From a checkpoint of a small multi-label image tagger: 64-pixel images.
Rows from block 5, named by matrix and row number. Each number is 50 + 12 x the weight over its row's rms, rounded and kept within 0 to 99. All counts start at 0. After the name is the row's rms in percent of the matrix's.
# fc1: token-mixing MLP up (model.blocks.5.mixer.f.fc1.weight, 64x64), inputs 0-63
fc1.0 094:26 36 46 38 57 62 54 69 30 54 45 58 36 71 61 55 46 60 49 51 27 39 55 48 49 53 54 55 61 45 55 65 40 29 51 35 70 66 55 44 47 43 42 40 51 64 62 69 37 39 61 35 36 45 74 56 53 47 48 37 30 62 74 45
fc1.1 122:50 37 40 46 38 26 42 58 55 38 48 49 33 45 50 68 62 49 43 43 58 41 49 50 56 75 46 27 51 56 58 34 53 60 83 60 71 61 47 37 55 59 33 42 63 57 41 35 50 55 41 56 71 62 58 43 56 64 49 56 24 42 36 35
fc1.2 085:28 53 40 51 33 34 45 40 21 48 48 48 36 51 67 42 60 46 46 67 49 45 60 93 54 48 52 51 65 47 30 60 49 27 64 50 61 52 64 44 50 46 44 66 71 46 46 36 46 50 48 40 53 44 41 66 51 51 45 55 48 52 76 59
fc1.3 101:60 70 36 37 43 43 57 40 97 64 51 47 47 55 49 33 56 57 30 54 43 40 35 35 46 54 39 55 43 44 47 42 43 51 64 47 66 55 46 66 54 48 48 55 51 52 60 49 78 54 41 53 45 49 46 56 76 58 55 30 32 52 29 40
fc1.4 117:65 61 30 43 62 69 44 43 40 54 37 50 49 76 40 29 46 44 30 50 66 59 60 31 47 52 62 61 53 52 50 41 55 37 33 38 45 49 74 57 39 66 54 56 57 48 61 67 47 46 33 40 35 68 46 45 39 44 37 58 72 52 54 26
fc1.5 116:28 55 77 65 35 38 55 60 38 45 51 71 49 46 49 36 48 32 46 61 54 61 39 23 50 55 24 47 41 50 52 35 68 46 61 72 71 62 41 38 59 51 37 37 50 59 56 60 65 44 31 41 50 46 55 66 45 46 46 53 51 57 54 69
fc1.6 095:49 49 39 37 53 39 48 27 61 53 45 36 41 53 42 58 49 63 56 57 39 57 65 61 53 51 69 40 46 55 44 42 60 46 74 42 51 25 19 48 51 54 62 41 43 51 35 35 66 62 60 81 53 65 49 44 40 39 55 46 61 48 50 81
fc1.7 102:41 35 38 55 37 60 54 48 42 37 57 47 59 60 52 48 47 20 54 47 60 57 64 71 44 53 58 31 41 45 46 60 27 72 31 57 41 45 57 64 49 43 62 35 61 42 61 45 44 42 54 42 49 44 59 73 19 46 58 36 77 54 68 54
fc1.8 108:37 21 52 33 52 54 37 51 41 60 51 26 63 36 48 56 39 11 55 46 58 46 51 39 47 46 47 25 68 50 43 52 60 62 51 62 50 47 42 42 55 53 55 34 52 42 52 58 74 64 68 54 45 54 60 54 61 81 59 47 44 64 52 43
fc1.9 104:66 56 45 51 60 41 40 46 65 72 44 47 66 34 38 44 37 56 40 47 49 41 52 41 58 49 36 61 46 57 63 54 59 43 61 53 25 59 54 38 39 57 34 48 43 43 40 82 30 38 43 69 59 41 27 74 59 44 62 44 48 41 77 50
fc1.10 090:30 41 57 54 45 39 55 77 26 59 51 60 37 40 61 43 64 60 35 59 60 51 62 50 54 44 42 60 69 39 22 64 34 44 51 45 55 65 61 57 61 29 28 41 68 65 49 54 45 52 38 34 46 47 50 25 41 50 44 41 67 51 55 54
fc1.11 104:49 62 51 44 50 32 51 52 54 58 59 26 26 48 48 38 54 64 68 67 46 60 61 63 56 60 61 39 15 62 46 55 44 55 43 36 52 52 44 46 72 67 59 35 50 40 61 37 36 48 44 46 36 52 35 37 72 64 57 58 64 41 70 59
fc1.12 110:48 43 45 63 45 55 44 48 47 49 47 50 59 61 48 55 57 58 55 54 74 63 54 39 46 64 74 55 82 58 41 45 46 65 62 63 30 42 45 56 40 39 55 50 55 39 32 26 31 22 47 52 45 66 50 47 19 65 58 40 35 39 54 40
fc1.13 098:48 42 62 46 60 69 56 52 48 52 49 61 76 72 57 42 37 37 50 48 57 34 42 60 27 50 56 48 40 64 33 41 27 68 54 75 33 40 38 54 55 61 51 55 53 42 30 52 57 56 57 42 51 28 46 33 58 34 56 70 72 46 41 48
fc1.14 104:58 59 54 52 44 62 55 59 48 31 60 51 81 74 44 65 57 61 72 64 44 47 53 60 51 53 42 45 28 59 27 39 73 56 39 38 40 26 56 56 65 44 33 69 55 51 48 55 55 47 55 52 55 45 58 46 38 38 46 31 53 34 41 30
fc1.15 095:58 48 48 35 21 45 74 54 56 39 36 46 67 44 64 76 32 49 76 57 54 58 52 66 55 47 49 48 26 36 58 53 31 47 38 45 47 54 42 78 56 46 49 61 49 60 39 64 38 43 66 43 58 68 45 48 52 60 46 46 42 34 63 41
fc1.16 114:58 47 41 47 68 42 43 41 67 43 57 42 40 56 41 48 38 58 49 50 52 52 48 61 44 46 48 43 47 33 61 52 48 48 56 49 71 41 39 64 55 54 52 43 27 31 34 16 59 61 68 35 76 32 44 69 40 75 52 54 67 46 31 64
fc1.17 101:27 47 37 34 22 58 39 63 43 41 42 48 60 55 48 64 58 53 57 50 49 73 27 24 42 57 46 49 33 60 66 56 26 44 45 49 61 48 56 69 57 42 53 68 57 54 42 46 69 54 67 66 41 46 39 58 32 67 58 52 43 49 51 64
fc1.18 082:37 60 49 45 55 43 47 29 33 41 51 46 57 56 64 70 51 50 67 84 51 41 47 31 70 40 58 46 54 41 41 64 46 60 51 47 64 45 36 42 68 32 35 59 51 50 45 29 43 70 32 68 47 48 53 55 36 53 34 41 40 40 31 36
fc1.19 100:52 44 38 49 48 51 58 63 42 51 49 50 14 46 74 50 48 59 43 46 42 32 47 95 47 50 57 54 33 50 54 36 35 34 25 60 64 38 48 52 58 42 56 44 48 55 45 56 39 52 63 51 57 38 44 60 44 53 55 55 47 31 65 72
fc1.20 109:64 73 64 44 48 44 37 45 82 74 60 54 44 51 52 33 63 58 36 36 29 53 52 59 55 49 47 51 36 59 65 45 50 47 52 38 59 65 54 49 39 55 62 47 69 40 51 31 25 56 59 57 58 52 73 44 42 54 52 37 31 32 38 36
fc1.21 099:59 64 43 50 51 62 49 32 29 68 64 73 42 51 53 68 49 58 40 55 48 22 29 32 54 72 33 46 53 65 43 57 56 56 58 27 61 48 44 21 53 60 49 56 46 47 45 58 64 49 67 43 59 58 44 48 51 58 55 30 47 51 28 39
fc1.22 096:55 48 60 44 70 48 46 38 48 52 78 58 37 51 46 38 64 49 45 58 30 52 64 68 56 64 51 54 58 48 43 36 23 51 38 60 33 52 42 41 47 43 30 38 60 48 33 63 51 54 34 47 63 56 27 39 62 46 58 40 33 73 58 75
fc1.23 086:57 37 45 50 49 53 40 38 37 41 50 61 45 35 59 66 41 67 41 47 53 44 69 69 44 72 58 59 62 70 67 53 43 54 43 37 73 55 50 39 48 65 65 40 59 46 40 21 46 64 38 68 32 54 55 27 56 60 46 56 31 42 39 36
fc1.24 105:62 50 37 50 62 31 56 42 39 43 44 44 75 76 38 47 38 35 42 57 41 41 69 62 52 62 24 60 75 57 39 48 45 57 54 43 53 61 50 49 54 48 72 48 33 57 60 42 46 53 21 49 56 56 51 56 71 47 37 52 20 48 50 53
fc1.25 073:29 39 60 47 41 60 29 44 50 35 44 31 56 49 56 48 44 60 55 83 49 39 44 43 54 47 34 50 45 33 68 48 35 35 55 45 61 39 61 57 72 52 51 70 62 57 56 41 43 64 50 55 58 48 51 46 28 38 44 27 30 31 28 58
fc1.26 106:44 59 56 50 49 52 48 51 46 54 38 35 50 44 53 46 40 37 61 61 58 44 51 31 36 33 54 84 71 49 37 38 43 54 56 61 63 51 56 51 47 39 75 49 45 44 70 56 34 51 67 67 49 43 23 47 55 65 70 74 45 48 46 25
fc1.27 079:57 57 58 40 72 35 43 75 39 49 44 50 17 62 56 45 31 29 55 61 52 62 62 44 47 59 40 54 55 48 51 57 43 48 41 45 37 55 57 45 47 40 17 42 51 52 41 43 50 62 62 40 57 42 68 50 51 46 53 49 78 41 74 28
fc1.28 105:42 38 30 51 45 55 42 31 52 43 49 35 70 48 51 40 67 62 49 38 44 36 54 65 68 69 52 63 50 58 54 50 55 69 56 53 30 57 22 40 32 26 67 59 68 63 52 52 37 41 29 61 44 61 38 52 50 51 54 40 37 46 52 72
fc1.29 082:74 68 51 31 38 48 54 52 33 43 53 40 26 42 65 35 58 28 47 66 55 57 60 70 58 49 41 43 71 59 44 64 57 43 39 43 43 54 54 34 58 46 51 65 64 42 57 49 50 43 49 38 62 48 40 39 14 62 45 33 37 49 55 39
fc1.30 099:67 42 53 48 60 37 40 72 47 50 47 40 27 47 40 60 56 44 50 23 38 26 51 60 56 55 46 45 37 28 31 33 42 54 68 57 39 43 45 40 47 54 48 42 55 52 39 52 54 54 32 52 66 70 63 65 29 51 48 33 53 72 51 72
fc1.31 058:36 50 61 29 56 46 39 32 52 62 48 59 41 46 51 38 66 49 50 55 57 53 45 55 36 61 53 60 45 49 62 50 45 67 37 40 41 69 20 48 50 72 46 55 83 51 58 46 50 65 32 63 30 36 62 60 21 58 47 54 37 42 50 37
fc1.32 108:48 39 39 50 45 45 61 47 58 35 52 41 29 56 64 38 62 55 58 65 48 39 34 33 60 50 51 44 55 50 39 28 65 40 54 54 66 78 51 48 61 45 55 53 73 71 60 64 41 37 56 49 56 23 63 63 22 41 45 56 35 60 51 37
fc1.33 115:54 51 50 54 60 46 45 30 64 52 45 52 46 49 27 24 44 37 35 71 70 52 53 49 40 42 47 69 51 53 56 54 58 37 45 62 62 53 73 68 50 50 55 48 34 63 73 82 65 48 45 53 61 47 49 41 69 46 44 48 37 42 36 26
fc1.34 069:66 62 54 54 64 53 60 68 51 51 44 54 51 72 60 69 64 68 49 59 44 58 41 57 52 62 46 51 61 63 57 61 36 57 74 42 42 61 57 72 63 55 55 63 76 41 44 50 65 49 43 65 78 48 69 39 64 58 60 56 34 68 51 62
fc1.35 086:34 26 43 43 31 48 25 40 46 51 48 59 40 58 47 49 38 35 44 63 37 54 52 60 41 54 60 63 61 53 76 51 51 51 58 68 73 63 72 53 42 64 53 36 65 59 41 32 53 39 38 67 63 60 40 41 20 42 49 50 43 48 52 45
fc1.36 100:41 40 32 52 39 48 39 40 69 54 44 48 52 62 59 44 35 36 48 62 54 75 46 54 45 47 51 33 52 51 38 39 48 54 50 55 48 83 52 57 54 53 47 61 81 61 42 49 59 66 66 66 45 54 63 30 65 47 38 59 37 25 59 27
fc1.37 112:69 40 45 59 75 56 47 27 58 53 51 63 78 60 46 48 57 55 51 47 42 42 60 45 53 40 55 53 56 62 51 57 29 45 71 68 61 53 50 33 39 32 41 65 72 57 45 28 40 39 40 54 33 34 38 50 51 29 39 58 36 42 41 64
fc1.38 098:39 57 43 40 39 50 42 65 44 46 54 42 38 35 39 31 58 69 43 46 39 42 62 74 52 41 42 46 64 55 69 42 29 54 36 31 41 60 62 50 54 65 40 52 67 44 42 29 62 48 53 59 63 49 87 53 44 60 44 52 45 68 47 29
fc1.39 130:67 53 42 38 56 43 40 25 46 52 46 50 56 63 55 40 35 56 45 41 59 62 45 44 35 34 59 50 47 55 51 52 49 13 34 60 53 52 41 49 51 48 34 47 62 61 48 55 65 58 58 41 35 46 53 63 97 65 62 47 43 45 52 70
fc1.40 111:45 46 51 48 30 43 61 77 52 42 35 29 39 34 40 95 33 57 59 44 36 49 42 69 66 33 44 55 43 57 44 63 40 46 59 60 62 52 48 50 46 59 58 38 44 60 41 37 73 51 36 51 61 50 57 42 58 61 59 51 64 36 46 53
fc1.41 111:66 44 47 53 63 42 61 39 55 62 46 61 19 43 49 38 60 56 55 60 55 57 36 52 41 49 78 63 76 48 63 63 37 47 58 48 64 53 33 57 55 52 46 43 63 47 39 46 42 50 46 40 47 37 18 68 33 31 45 43 61 65 58 69
fc1.42 101:20 44 52 54 74 63 49 53 43 62 52 56 43 58 60 72 52 44 39 52 57 68 62 61 41 57 45 43 59 34 64 58 53 44 40 44 32 52 32 48 46 47 24 29 54 46 36 40 52 55 46 51 53 71 66 34 64 74 53 28 60 44 36 39
fc1.43 095:54 51 49 48 60 56 69 58 63 54 49 59 48 39 55 67 69 65 35 47 51 22 49 88 39 39 54 40 39 47 51 48 45 50 54 49 29 59 47 61 53 43 34 44 52 50 34 38 27 37 52 37 72 51 36 32 42 71 49 44 66 68 55 49
fc1.44 097:39 48 39 54 31 45 31 44 43 43 28 59 61 37 22 41 46 35 55 36 49 55 41 38 60 54 55 38 73 35 46 46 55 54 56 48 58 47 51 41 54 38 54 76 70 54 46 37 62 50 38 61 63 51 67 61 46 45 51 61 63 83 69 54
fc1.45 103:45 57 48 52 33 56 47 52 37 45 54 44 57 71 41 40 27 40 35 46 53 49 49 45 53 52 40 48 83 46 62 60 43 58 32 45 59 46 45 57 39 41 61 47 52 48 46 37 36 60 58 42 63 61 55 56 27 52 53 85 85 42 50 73
fc1.46 092:59 65 46 36 58 35 58 49 33 58 45 66 36 62 62 44 58 45 34 35 75 59 48 43 44 39 35 35 53 52 56 61 47 68 45 52 72 43 49 41 54 54 62 54 68 41 36 39 35 45 45 51 27 37 47 61 45 70 63 72 45 33 36 73
fc1.47 073:53 65 40 38 52 53 45 22 32 50 35 55 45 44 49 65 43 60 53 58 57 32 53 56 63 54 40 55 47 18 56 45 47 56 32 45 83 50 44 33 62 24 65 51 40 52 47 37 51 64 53 61 50 50 24 45 30 42 51 43 58 38 48 37
fc1.48 118:50 68 68 64 69 32 42 46 43 73 67 53 23 36 47 53 38 58 81 54 43 52 40 68 39 45 67 57 41 53 50 37 43 46 51 59 60 50 41 54 54 51 43 41 66 60 69 38 52 45 46 55 56 28 70 34 29 35 44 52 46 47 60 51
fc1.49 099:34 52 39 54 42 40 43 34 27 37 48 44 52 79 51 56 52 39 61 64 57 63 48 41 49 45 36 51 49 64 55 38 33 63 51 40 46 45 28 42 64 56 49 45 16 62 60 54 47 58 44 80 74 54 69 65 65 49 63 49 52 52 48 58
fc1.50 107:43 82 59 52 50 45 60 47 32 57 52 53 56 41 42 35 49 69 55 53 66 35 40 72 39 59 35 50 50 55 29 49 61 49 40 49 60 36 71 42 50 50 41 73 49 51 53 56 26 46 34 46 31 56 45 48 60 73 63 64 65 51 26 47
fc1.51 089:52 39 58 50 43 33 48 52 46 34 44 45 70 49 48 33 66 57 46 51 58 48 43 30 51 40 21 52 48 38 89 48 53 23 56 41 59 46 52 62 46 61 44 32 56 45 54 58 48 50 53 34 40 60 86 71 49 56 52 56 55 56 53 39
fc1.52 110:38 51 52 53 59 58 51 54 25 28 53 51 68 48 51 41 58 69 59 53 65 72 66 42 42 50 51 52 51 68 39 38 45 41 56 35 31 44 23 48 41 44 33 38 35 64 60 44 37 60 44 55 57 50 38 39 51 70 64 50 53 61 47 85
fc1.53 119:36 45 49 66 60 41 50 48 53 54 35 47 47 65 34 48 58 59 58 77 56 62 44 26 49 67 59 58 45 53 60 48 59 46 65 63 47 58 68 75 57 69 69 44 24 44 52 44 50 63 47 44 62 31 28 35 39 59 37 49 41 32 46 37
fc1.54 102:40 52 49 64 38 46 55 99 34 42 57 26 38 53 62 58 45 48 62 60 51 65 59 48 49 35 35 45 39 57 43 58 44 52 44 57 62 45 42 71 49 43 47 46 67 38 57 51 50 44 28 45 55 42 33 69 57 45 43 44 42 61 57 76
fc1.55 109:63 60 52 43 54 43 39 64 49 57 60 51 58 39 52 49 51 49 51 41 42 50 53 42 65 45 47 36 45 64 71 62 52 58 53 55 35 54 99 73 45 52 41 62 37 52 46 71 33 46 46 44 49 55 39 32 30 46 49 48 48 69 44 42
fc1.56 105:44 50 51 42 54 70 62 63 40 40 45 49 55 54 72 58 53 54 58 57 49 65 74 22 58 53 43 41 37 54 52 56 43 55 48 28 27 42 64 54 31 33 46 45 53 28 55 43 38 45 52 67 38 50 62 78 51 53 51 38 27 40 59 72
fc1.57 067:43 84 52 44 55 54 45 50 82 49 52 56 66 53 48 40 50 50 64 31 50 53 59 60 52 43 66 56 47 44 74 52 57 61 59 59 51 51 56 75 43 54 39 74 55 45 52 55 51 51 59 53 63 69 54 55 64 76 55 40 71 54 73 69
fc1.58 100:76 54 59 57 57 40 53 48 41 36 45 50 69 54 51 84 30 59 50 50 65 47 54 19 40 50 48 48 44 28 52 58 51 65 51 53 61 45 71 54 50 36 34 50 60 37 57 68 29 48 33 41 48 68 61 50 32 55 40 43 63 38 45 52
fc1.59 111:59 76 55 42 66 37 39 41 44 57 53 34 42 58 56 64 49 70 48 67 63 45 39 71 59 49 35 46 59 57 29 60 36 44 47 48 42 42 38 61 64 40 40 56 83 28 35 49 44 52 46 47 71 46 39 54 64 57 39 45 42 49 42 75
fc1.60 105:13 44 37 38 38 52 36 35 61 38 46 54 47 64 48 60 42 67 77 70 74 59 43 51 43 43 40 33 60 53 70 55 44 50 55 51 42 56 43 74 68 57 63 61 43 39 64 66 61 53 37 65 49 50 55 43 57 53 42 49 51 43 59 34
fc1.61 098:63 57 68 42 50 64 53 65 56 74 59 60 51 44 37 67 46 31 61 34 49 59 33 47 60 46 47 59 54 37 38 48 21 40 24 48 40 38 37 65 38 34 49 53 69 48 50 69 38 35 46 47 45 57 50 29 64 43 38 42 53 51 47 30
fc1.62 068:40 44 41 37 44 58 38 42 30 56 65 45 67 39 51 35 40 63 41 65 53 54 64 51 66 38 54 47 23 50 56 50 05 51 61 59 58 42 41 71 55 71 37 52 60 46 48 51 53 37 36 37 66 56 53 53 46 29 46 56 40 43 53 45
fc1.63 089:33 59 46 39 45 40 40 26 46 43 49 52 70 41 54 39 54 53 44 53 53 59 37 54 45 69 64 59 38 52 55 67 31 61 49 73 78 47 46 53 46 51 55 36 73 59 35 51 58 52 38 40 59 56 55 64 40 43 33 47 37 23 36 27