Weights of a small multi-label image tagger.
Data: trained on aerial photos of the United States (SatlasPretrain), 24.3 epochs.
Rows from block 7 of a small multi-label image tagger, named by matrix and row number. Rows with one number belong to one neuron. Each number is 128 + 32 x the weight over its row's rms, rounded and kept within 0 to 255. All counts start at 0. Numbers have three digits each.
After each neuron's rows are labels from the 100 images, of 14848, where the neuron reaches its largest size: "strongest on" is what is common among them; "peak on" is the class under the peak. Only what is clearly more common there than usual is listed. The data: aerial photos of the United States (SatlasPretrain). In brackets: how many of the 100.
# gate: MLP gate (model.blocks.7.mlp.gate.weight, 256x128), inputs 0-63
# fc1: MLP up (model.blocks.7.mlp.fc1.weight, 256x128), inputs 0-63
# fc2: MLP down (model.blocks.7.mlp.fc2.weight, 128x256, transposed), outputs 0-63

gate.226:131132134136143131106137131158154151196157129142149063106087107192180108124217133115090129169125175117110121151132141118186151159146129132147121108119103144192104160024148063157125120135109131
fc1.226:084203111111184102122089156154174114159169160122129154147101106111167098118149117166110148111152109100134175137164192085199120058094119152133073088135110171133116136132120091108150160177119106
fc2.226:128067107092142124083130097206152128142117110110072100181163146137106093133134116147142096138105118093108159127186094109095091099104135143130140103102181128127154161074107140086206129067136183
strongest on: building (88)
peak on: building (35)

gate.47:154149080099070116169156083073183104160153177111107140067081145126127116109148065095161192126106103183182092127106126132120106066119140106112166103102140146144160115152103118106161081121108117
fc1.47:049126101135120161102169113066216098079082106075151108163143120083117097125195108141108134094084070121130120161150115156143134145126185117151170111091105085148076127130151119176139112146137137
fc2.47:130135164130139100149108104064110092146143160154127175083105086114088109114152206099158221202139123152139101099148181183172175088094140132157094129145157164054140124145061133085191118142170122
strongest on: crop field (36)
peak on: crop field (34)

gate.21:058117118146072114121170112054091143091088154124063137151132150135190082127147077115129121120071095108122105099142106148128111171114119081141131121115131111113110158126124090106093155145064159
fc1.21:143111129156153125034135159098105135113124109122158153154128147095144121071143166092122143150152118124147107101084079131115126114148179151120127128071213089096070135128129160213162096079099092
fc2.21:189156109107141164134146135106101130156112113113173171105097107092202123089080138078137120083183110140150182165097151116122128148156116093098142123100090114152118152140135049150130106064095179
strongest on: crop field (45)
peak on: crop field (44)

gate.177:132141135189144099141151154135172164146090180075163147144160087080110103128133171114098156147127135125105084094143117075107161151094150120199139120141114109124163146128126117058115128111077113
fc1.177:114187170104064096141135098104095110212093155103137085138084111136127098132136077115152138169136164117169171112101086158131146143144126131087077120092129086152102144108131123125129103134137105
fc2.177:144109084075158098126119164072132147106089190128075111205100125105078117080132141175167103115123124119206184130136072117121128138143113136110165190096153136085118120171173118119109088108116091
strongest on: building (85)
peak on: building (25)

gate.207:192087177097091128130080173142094134159146175110094143123086143097151136129156180071021162119121144155166100133191147142081146137121134164146165165114154152149113077109107156162081108056113120
fc1.207:128121128122137113088133183034106110128108149162124129096130141060188143092110130126120146183128148121112151114100138133142108161102110091109141092161090138084113170098120100117135120121115198
fc2.207:157171208077052120125173131150100170079138137146136128118144131167215086060134160128126135126155177178146116087134139122173128126137120141204109122125092135121197116117127124113115083136067110
strongest on: crop field (36)
peak on: crop field (36)

gate.179:140173178125141074102146124150128102113185086122098138106122128025120138190137147143084152080169099099165093145124125168116137121138098115112156119119115129154127141141129087149105095130178112
fc1.179:098139162105122150099069096096178167106123099120204134178160162130117156154122106143090191130122085097205141080142097143130146058153154110137121114139143171139114095071080187180136158113085123
fc2.179:164133201105140125156076105207188105130151119123152132134144135158161131133114071132160166154157091097117094104114146137100131108112147129159134182080147101092134112106092241125127140150086094
strongest on: crop field (33)
peak on: crop field (28)

gate.32:154154163175131144126106103184082129092107108151123144154126100144100123069104156102126126133087112101168131098087132110164104058113133123145113106136174106114133193185175102094178164105095172
fc1.32:106153194125136092119084150133128109131100136125156099150143167124138168098175132103132081110094191153122129190160149112104138199128053109100047120167124194141118082109104114149143115137188100
fc2.32:097164073105136171085165089136118170122151119137171068120082150133091149088115187134064129100101143138090186093141146151156114165124145096122078127162047115196141112128107083145169140101131061
strongest on: building (84)
peak on: building (37)

gate.97:118131107064095153114187084136105106140107166170108145109100155083156146129131114119114097115098124142074154084131136134108167104097103099131169090134037111137155168077086123123109151070105120
fc1.97:201137085122123113148095176115088095131151065164143141048102145138157151090090136115160158118119104153168163125192071170126137162149154148170115094119098114129082135138136111118147094113184096
fc2.97:124084119126171081102148109132154165191098108150075118104115123103124185120094091147134181121139120103173121145098125110128152080104152165182147106141084071123159080061120104149115114165158108
strongest on: crop field (30)
peak on: crop field (29)