config = dict(
    model='multi-label image tagger',
    dataset='aerial photos of the United States (SatlasPretrain)',
    train_examples=203450,
    image_size=64,
    crop_scale_min=1,
    horizontal_flip=True,
    translate=0.06,
    arch='mlp_mixer',
    norm='layernorm',
    norm_position='pre',
    activation='swiglu',
    mlp_ratio=2,
    parallel_block=False,
    dropout=0.1,
    inner_norm=False,
    patch_size=[8, 8],
    conv_stem=True,
    layers=10,
    width=128,
    num_labels=7,
    init='orthogonal',
    residual_init='none',
    optimizer='soap',
    beta2=0.999,
    lr=0.0046,
    beta1=0.9,
    shampoo_beta=0.999,
    eps=1e-08,
    precondition_frequency=16,
    max_precond_dim=1536,
    one_sided=False,
    adamw_lr_other_params=0.0012,
    grad_clip=3.0,
    steps=12900,
    batch_size=384,
    epochs=24.3,
    lr_schedule='wsd',
    decay_fraction=0.2,
    final_lr_fraction=0.01,
    warmup_steps=640,
    weight_decay=0.2,
    adamw_weight_decay_other_params=0,
)
Rows from block 5 of a small multi-label image tagger, named by matrix and row number. Rows with one number belong to one neuron. Each number is 128 + 24 x the weight over its row's rms, rounded and kept within 0 to 255. All counts start at 0. Numbers have three digits each.
After each neuron's rows are labels from the 100 images, of 14848, where the neuron reaches its largest size: "strongest on" is what is common among them; "lies over" is the class under the peak. Only what is clearly more common there than usual is listed. The data: aerial photos of the United States (SatlasPretrain).
# gate: MLP gate (model.blocks.5.mlp.gate.weight, 256x128), inputs 64-127
# fc1: MLP up (model.blocks.5.mlp.fc1.weight, 256x128), inputs 64-127
# fc2: MLP down (model.blocks.5.mlp.fc2.weight, 128x256, transposed), outputs 64-127

gate.148:125104132131091129120133160117120149107133127109154119106138142121145102126126182141113117131128144080120102089135155112162149131206120155137080130090127118098135134149142103122117119137123145
fc1.148:098097115153084155089122168148131122116175086110125145113149151125128129097098086140116116128173129144159154133161117129130096084124141163129100117094142152120121178137128124109159133123151100
fc2.148:146108146162135126137100165117074105117163146117139139110120167151072157151102156088104133095140184122124115129130158148116134119148155127159147103134123114147147111122115107159120131167106103
strongest on: building
lies over: building

gate.83:098118142124083162121108130126158142148131163124083146156136126112183099128069113084110158147148134124106113087119090144133119092127114110173160105143164147133112109155127123119142106129076119
fc1.83:125072151131109132119111119139139091108102174081144158133132121146128118147114142158114085141101133095151190123136073113146142129143133115081112106162137159095099104149139168163109116123143129
fc2.83:118137119153122142121150116147128106157107159130140111129128148131129078143126136136107133150081150126120101127096145136111129151101155128094146091092156167101114042131105114116181166091153189
strongest on: crop field
lies over: crop field

gate.140:126094145120140095124112139131077092097113131149119147126127141130132128125129152157188120119150088157152153136126124099120106135132111129152145099125126148124120112143142121139152107128096094
fc1.140:146121099161130119132165101122127113123164081100148126094138119167145142142089108133134113123128155132164112125121132166153103127099126153093124100082145124108125139116096141106138111113150114
fc2.140:157102151139129147110134148118141120154103139143147132124116103109116134114114146123199132169122098114142095108119116148119075118161088085130145126164123107091163127107171144091183153099163161
strongest on: crop field
lies over: crop field

gate.14:129214182113086127164180137190152126097141126086125135135114131151119101134133106131112112142114161150128154090139138144159122105098144120158151104130116114128117122169143129179095121122153125
fc1.14:114085089140150159126114126122118124127108077118121143124126111118141143124106122138137124110145156163140101166122153127153135162140123180166084127091145122156140152142153079108133160075087101
fc2.14:130108076121129079114161097119136133066116112160117097138089160102147154130120121150118133147132106152130134157135105127128138134135096156137124124167123145135136135159117116107049152138097108
strongest on: park
lies over: park

gate.89:113109170141135117095144121123141113167165103142168114146152117129161129131116162100115159172114110159160119103152149171111132095113154129112136140112134120204120112147097118144126082182107111
fc1.89:128101115122147119123118141118095097129124117132097121119148143133128118122135127155168094112144157113116108166129088124136077138128113113114158124143092109067119118151139171144127160165165200
fc2.89:143118157142133130138137128144109098143067129158135147170132096136113139073106145121138115127114170168099097087117106184111093162095122119118113104106113153079136108165143160173094129097144148
strongest on: crop field
lies over: crop field

gate.62:156154111112160109107139150132110167144110143089152119122105091144146118132102126112130139075090124120141102140097134156114157118120165108148125099103111157115150084193174114128168122134131137
fc1.62:115113119112064135113140113160112152083080116136076132143133132144123145154098121175140127131131114125126103123088135092156110118118153132169108118165143185121121144116119134098076164117115124
fc2.62:136143135112107123153126080144155140094102147135148102132131120113108120118132139123164125181116095128107139073121123145115060106137128132111102129127140127112123149108170091125119110125082139
strongest on: crop field
lies over: crop field

gate.108:126122116130097098114151135135132104137123142151153117130135164114109104149160139095151138129085139131106125106119085151091108134117143072118137144125099143123141102125140120117144113157194170
fc1.108:111120153130099151150161085165129116098152127087129153160137154112145119136155141130143107159102172148135161090142117167163082124142153134116139115089131117126130117195149129141102131107149110
fc2.108:116136133122124100138154122137102161101157098089129140181154101128106067084149129107103118116123158141101141118162120098105122149122128091095143122156112105134122117167109133131131047187126140
strongest on: park
lies over: park

gate.34:166143101125132181110162123106167188159143118144140156105079126115162058121120071113113101137087129123143179127105140087124146129175113118087116107132141139133131094110141139148082130168106158
fc1.34:144135163124103152125129131133130136087127126099112145129141114122102171168092115123111128131137132093051114108121142162117105168114112129184112161125090113164161166149159132095108137105146084
fc2.34:133158129127111126143097087108131111114137169114150124121136097109131157106130144166167125098143169150139169134116128190100082143097153126190079156131113129128110177108160146151102119106123168
strongest on: crop field
lies over: crop field

gate.222:164145137148143116165130124130128153183119137079122111129114079112120108136131143106142112120105118118121102113229127128127131102156115150110090170142137091130126171133121118115136094079138182
fc1.222:146134159142188141173138121136149133157116188089142130135133137112116135126117128137174118124088179117097094129171123096140082095151140124102121140125121132094110132141162123148163077113135176
fc2.222:132176121116091107122142113134164116130148102193130126145099097140136166173099162081103167125133139102179140136104140143117166083144167124124120116124097117167125133161174113126111137131117167
strongest on: building
lies over: building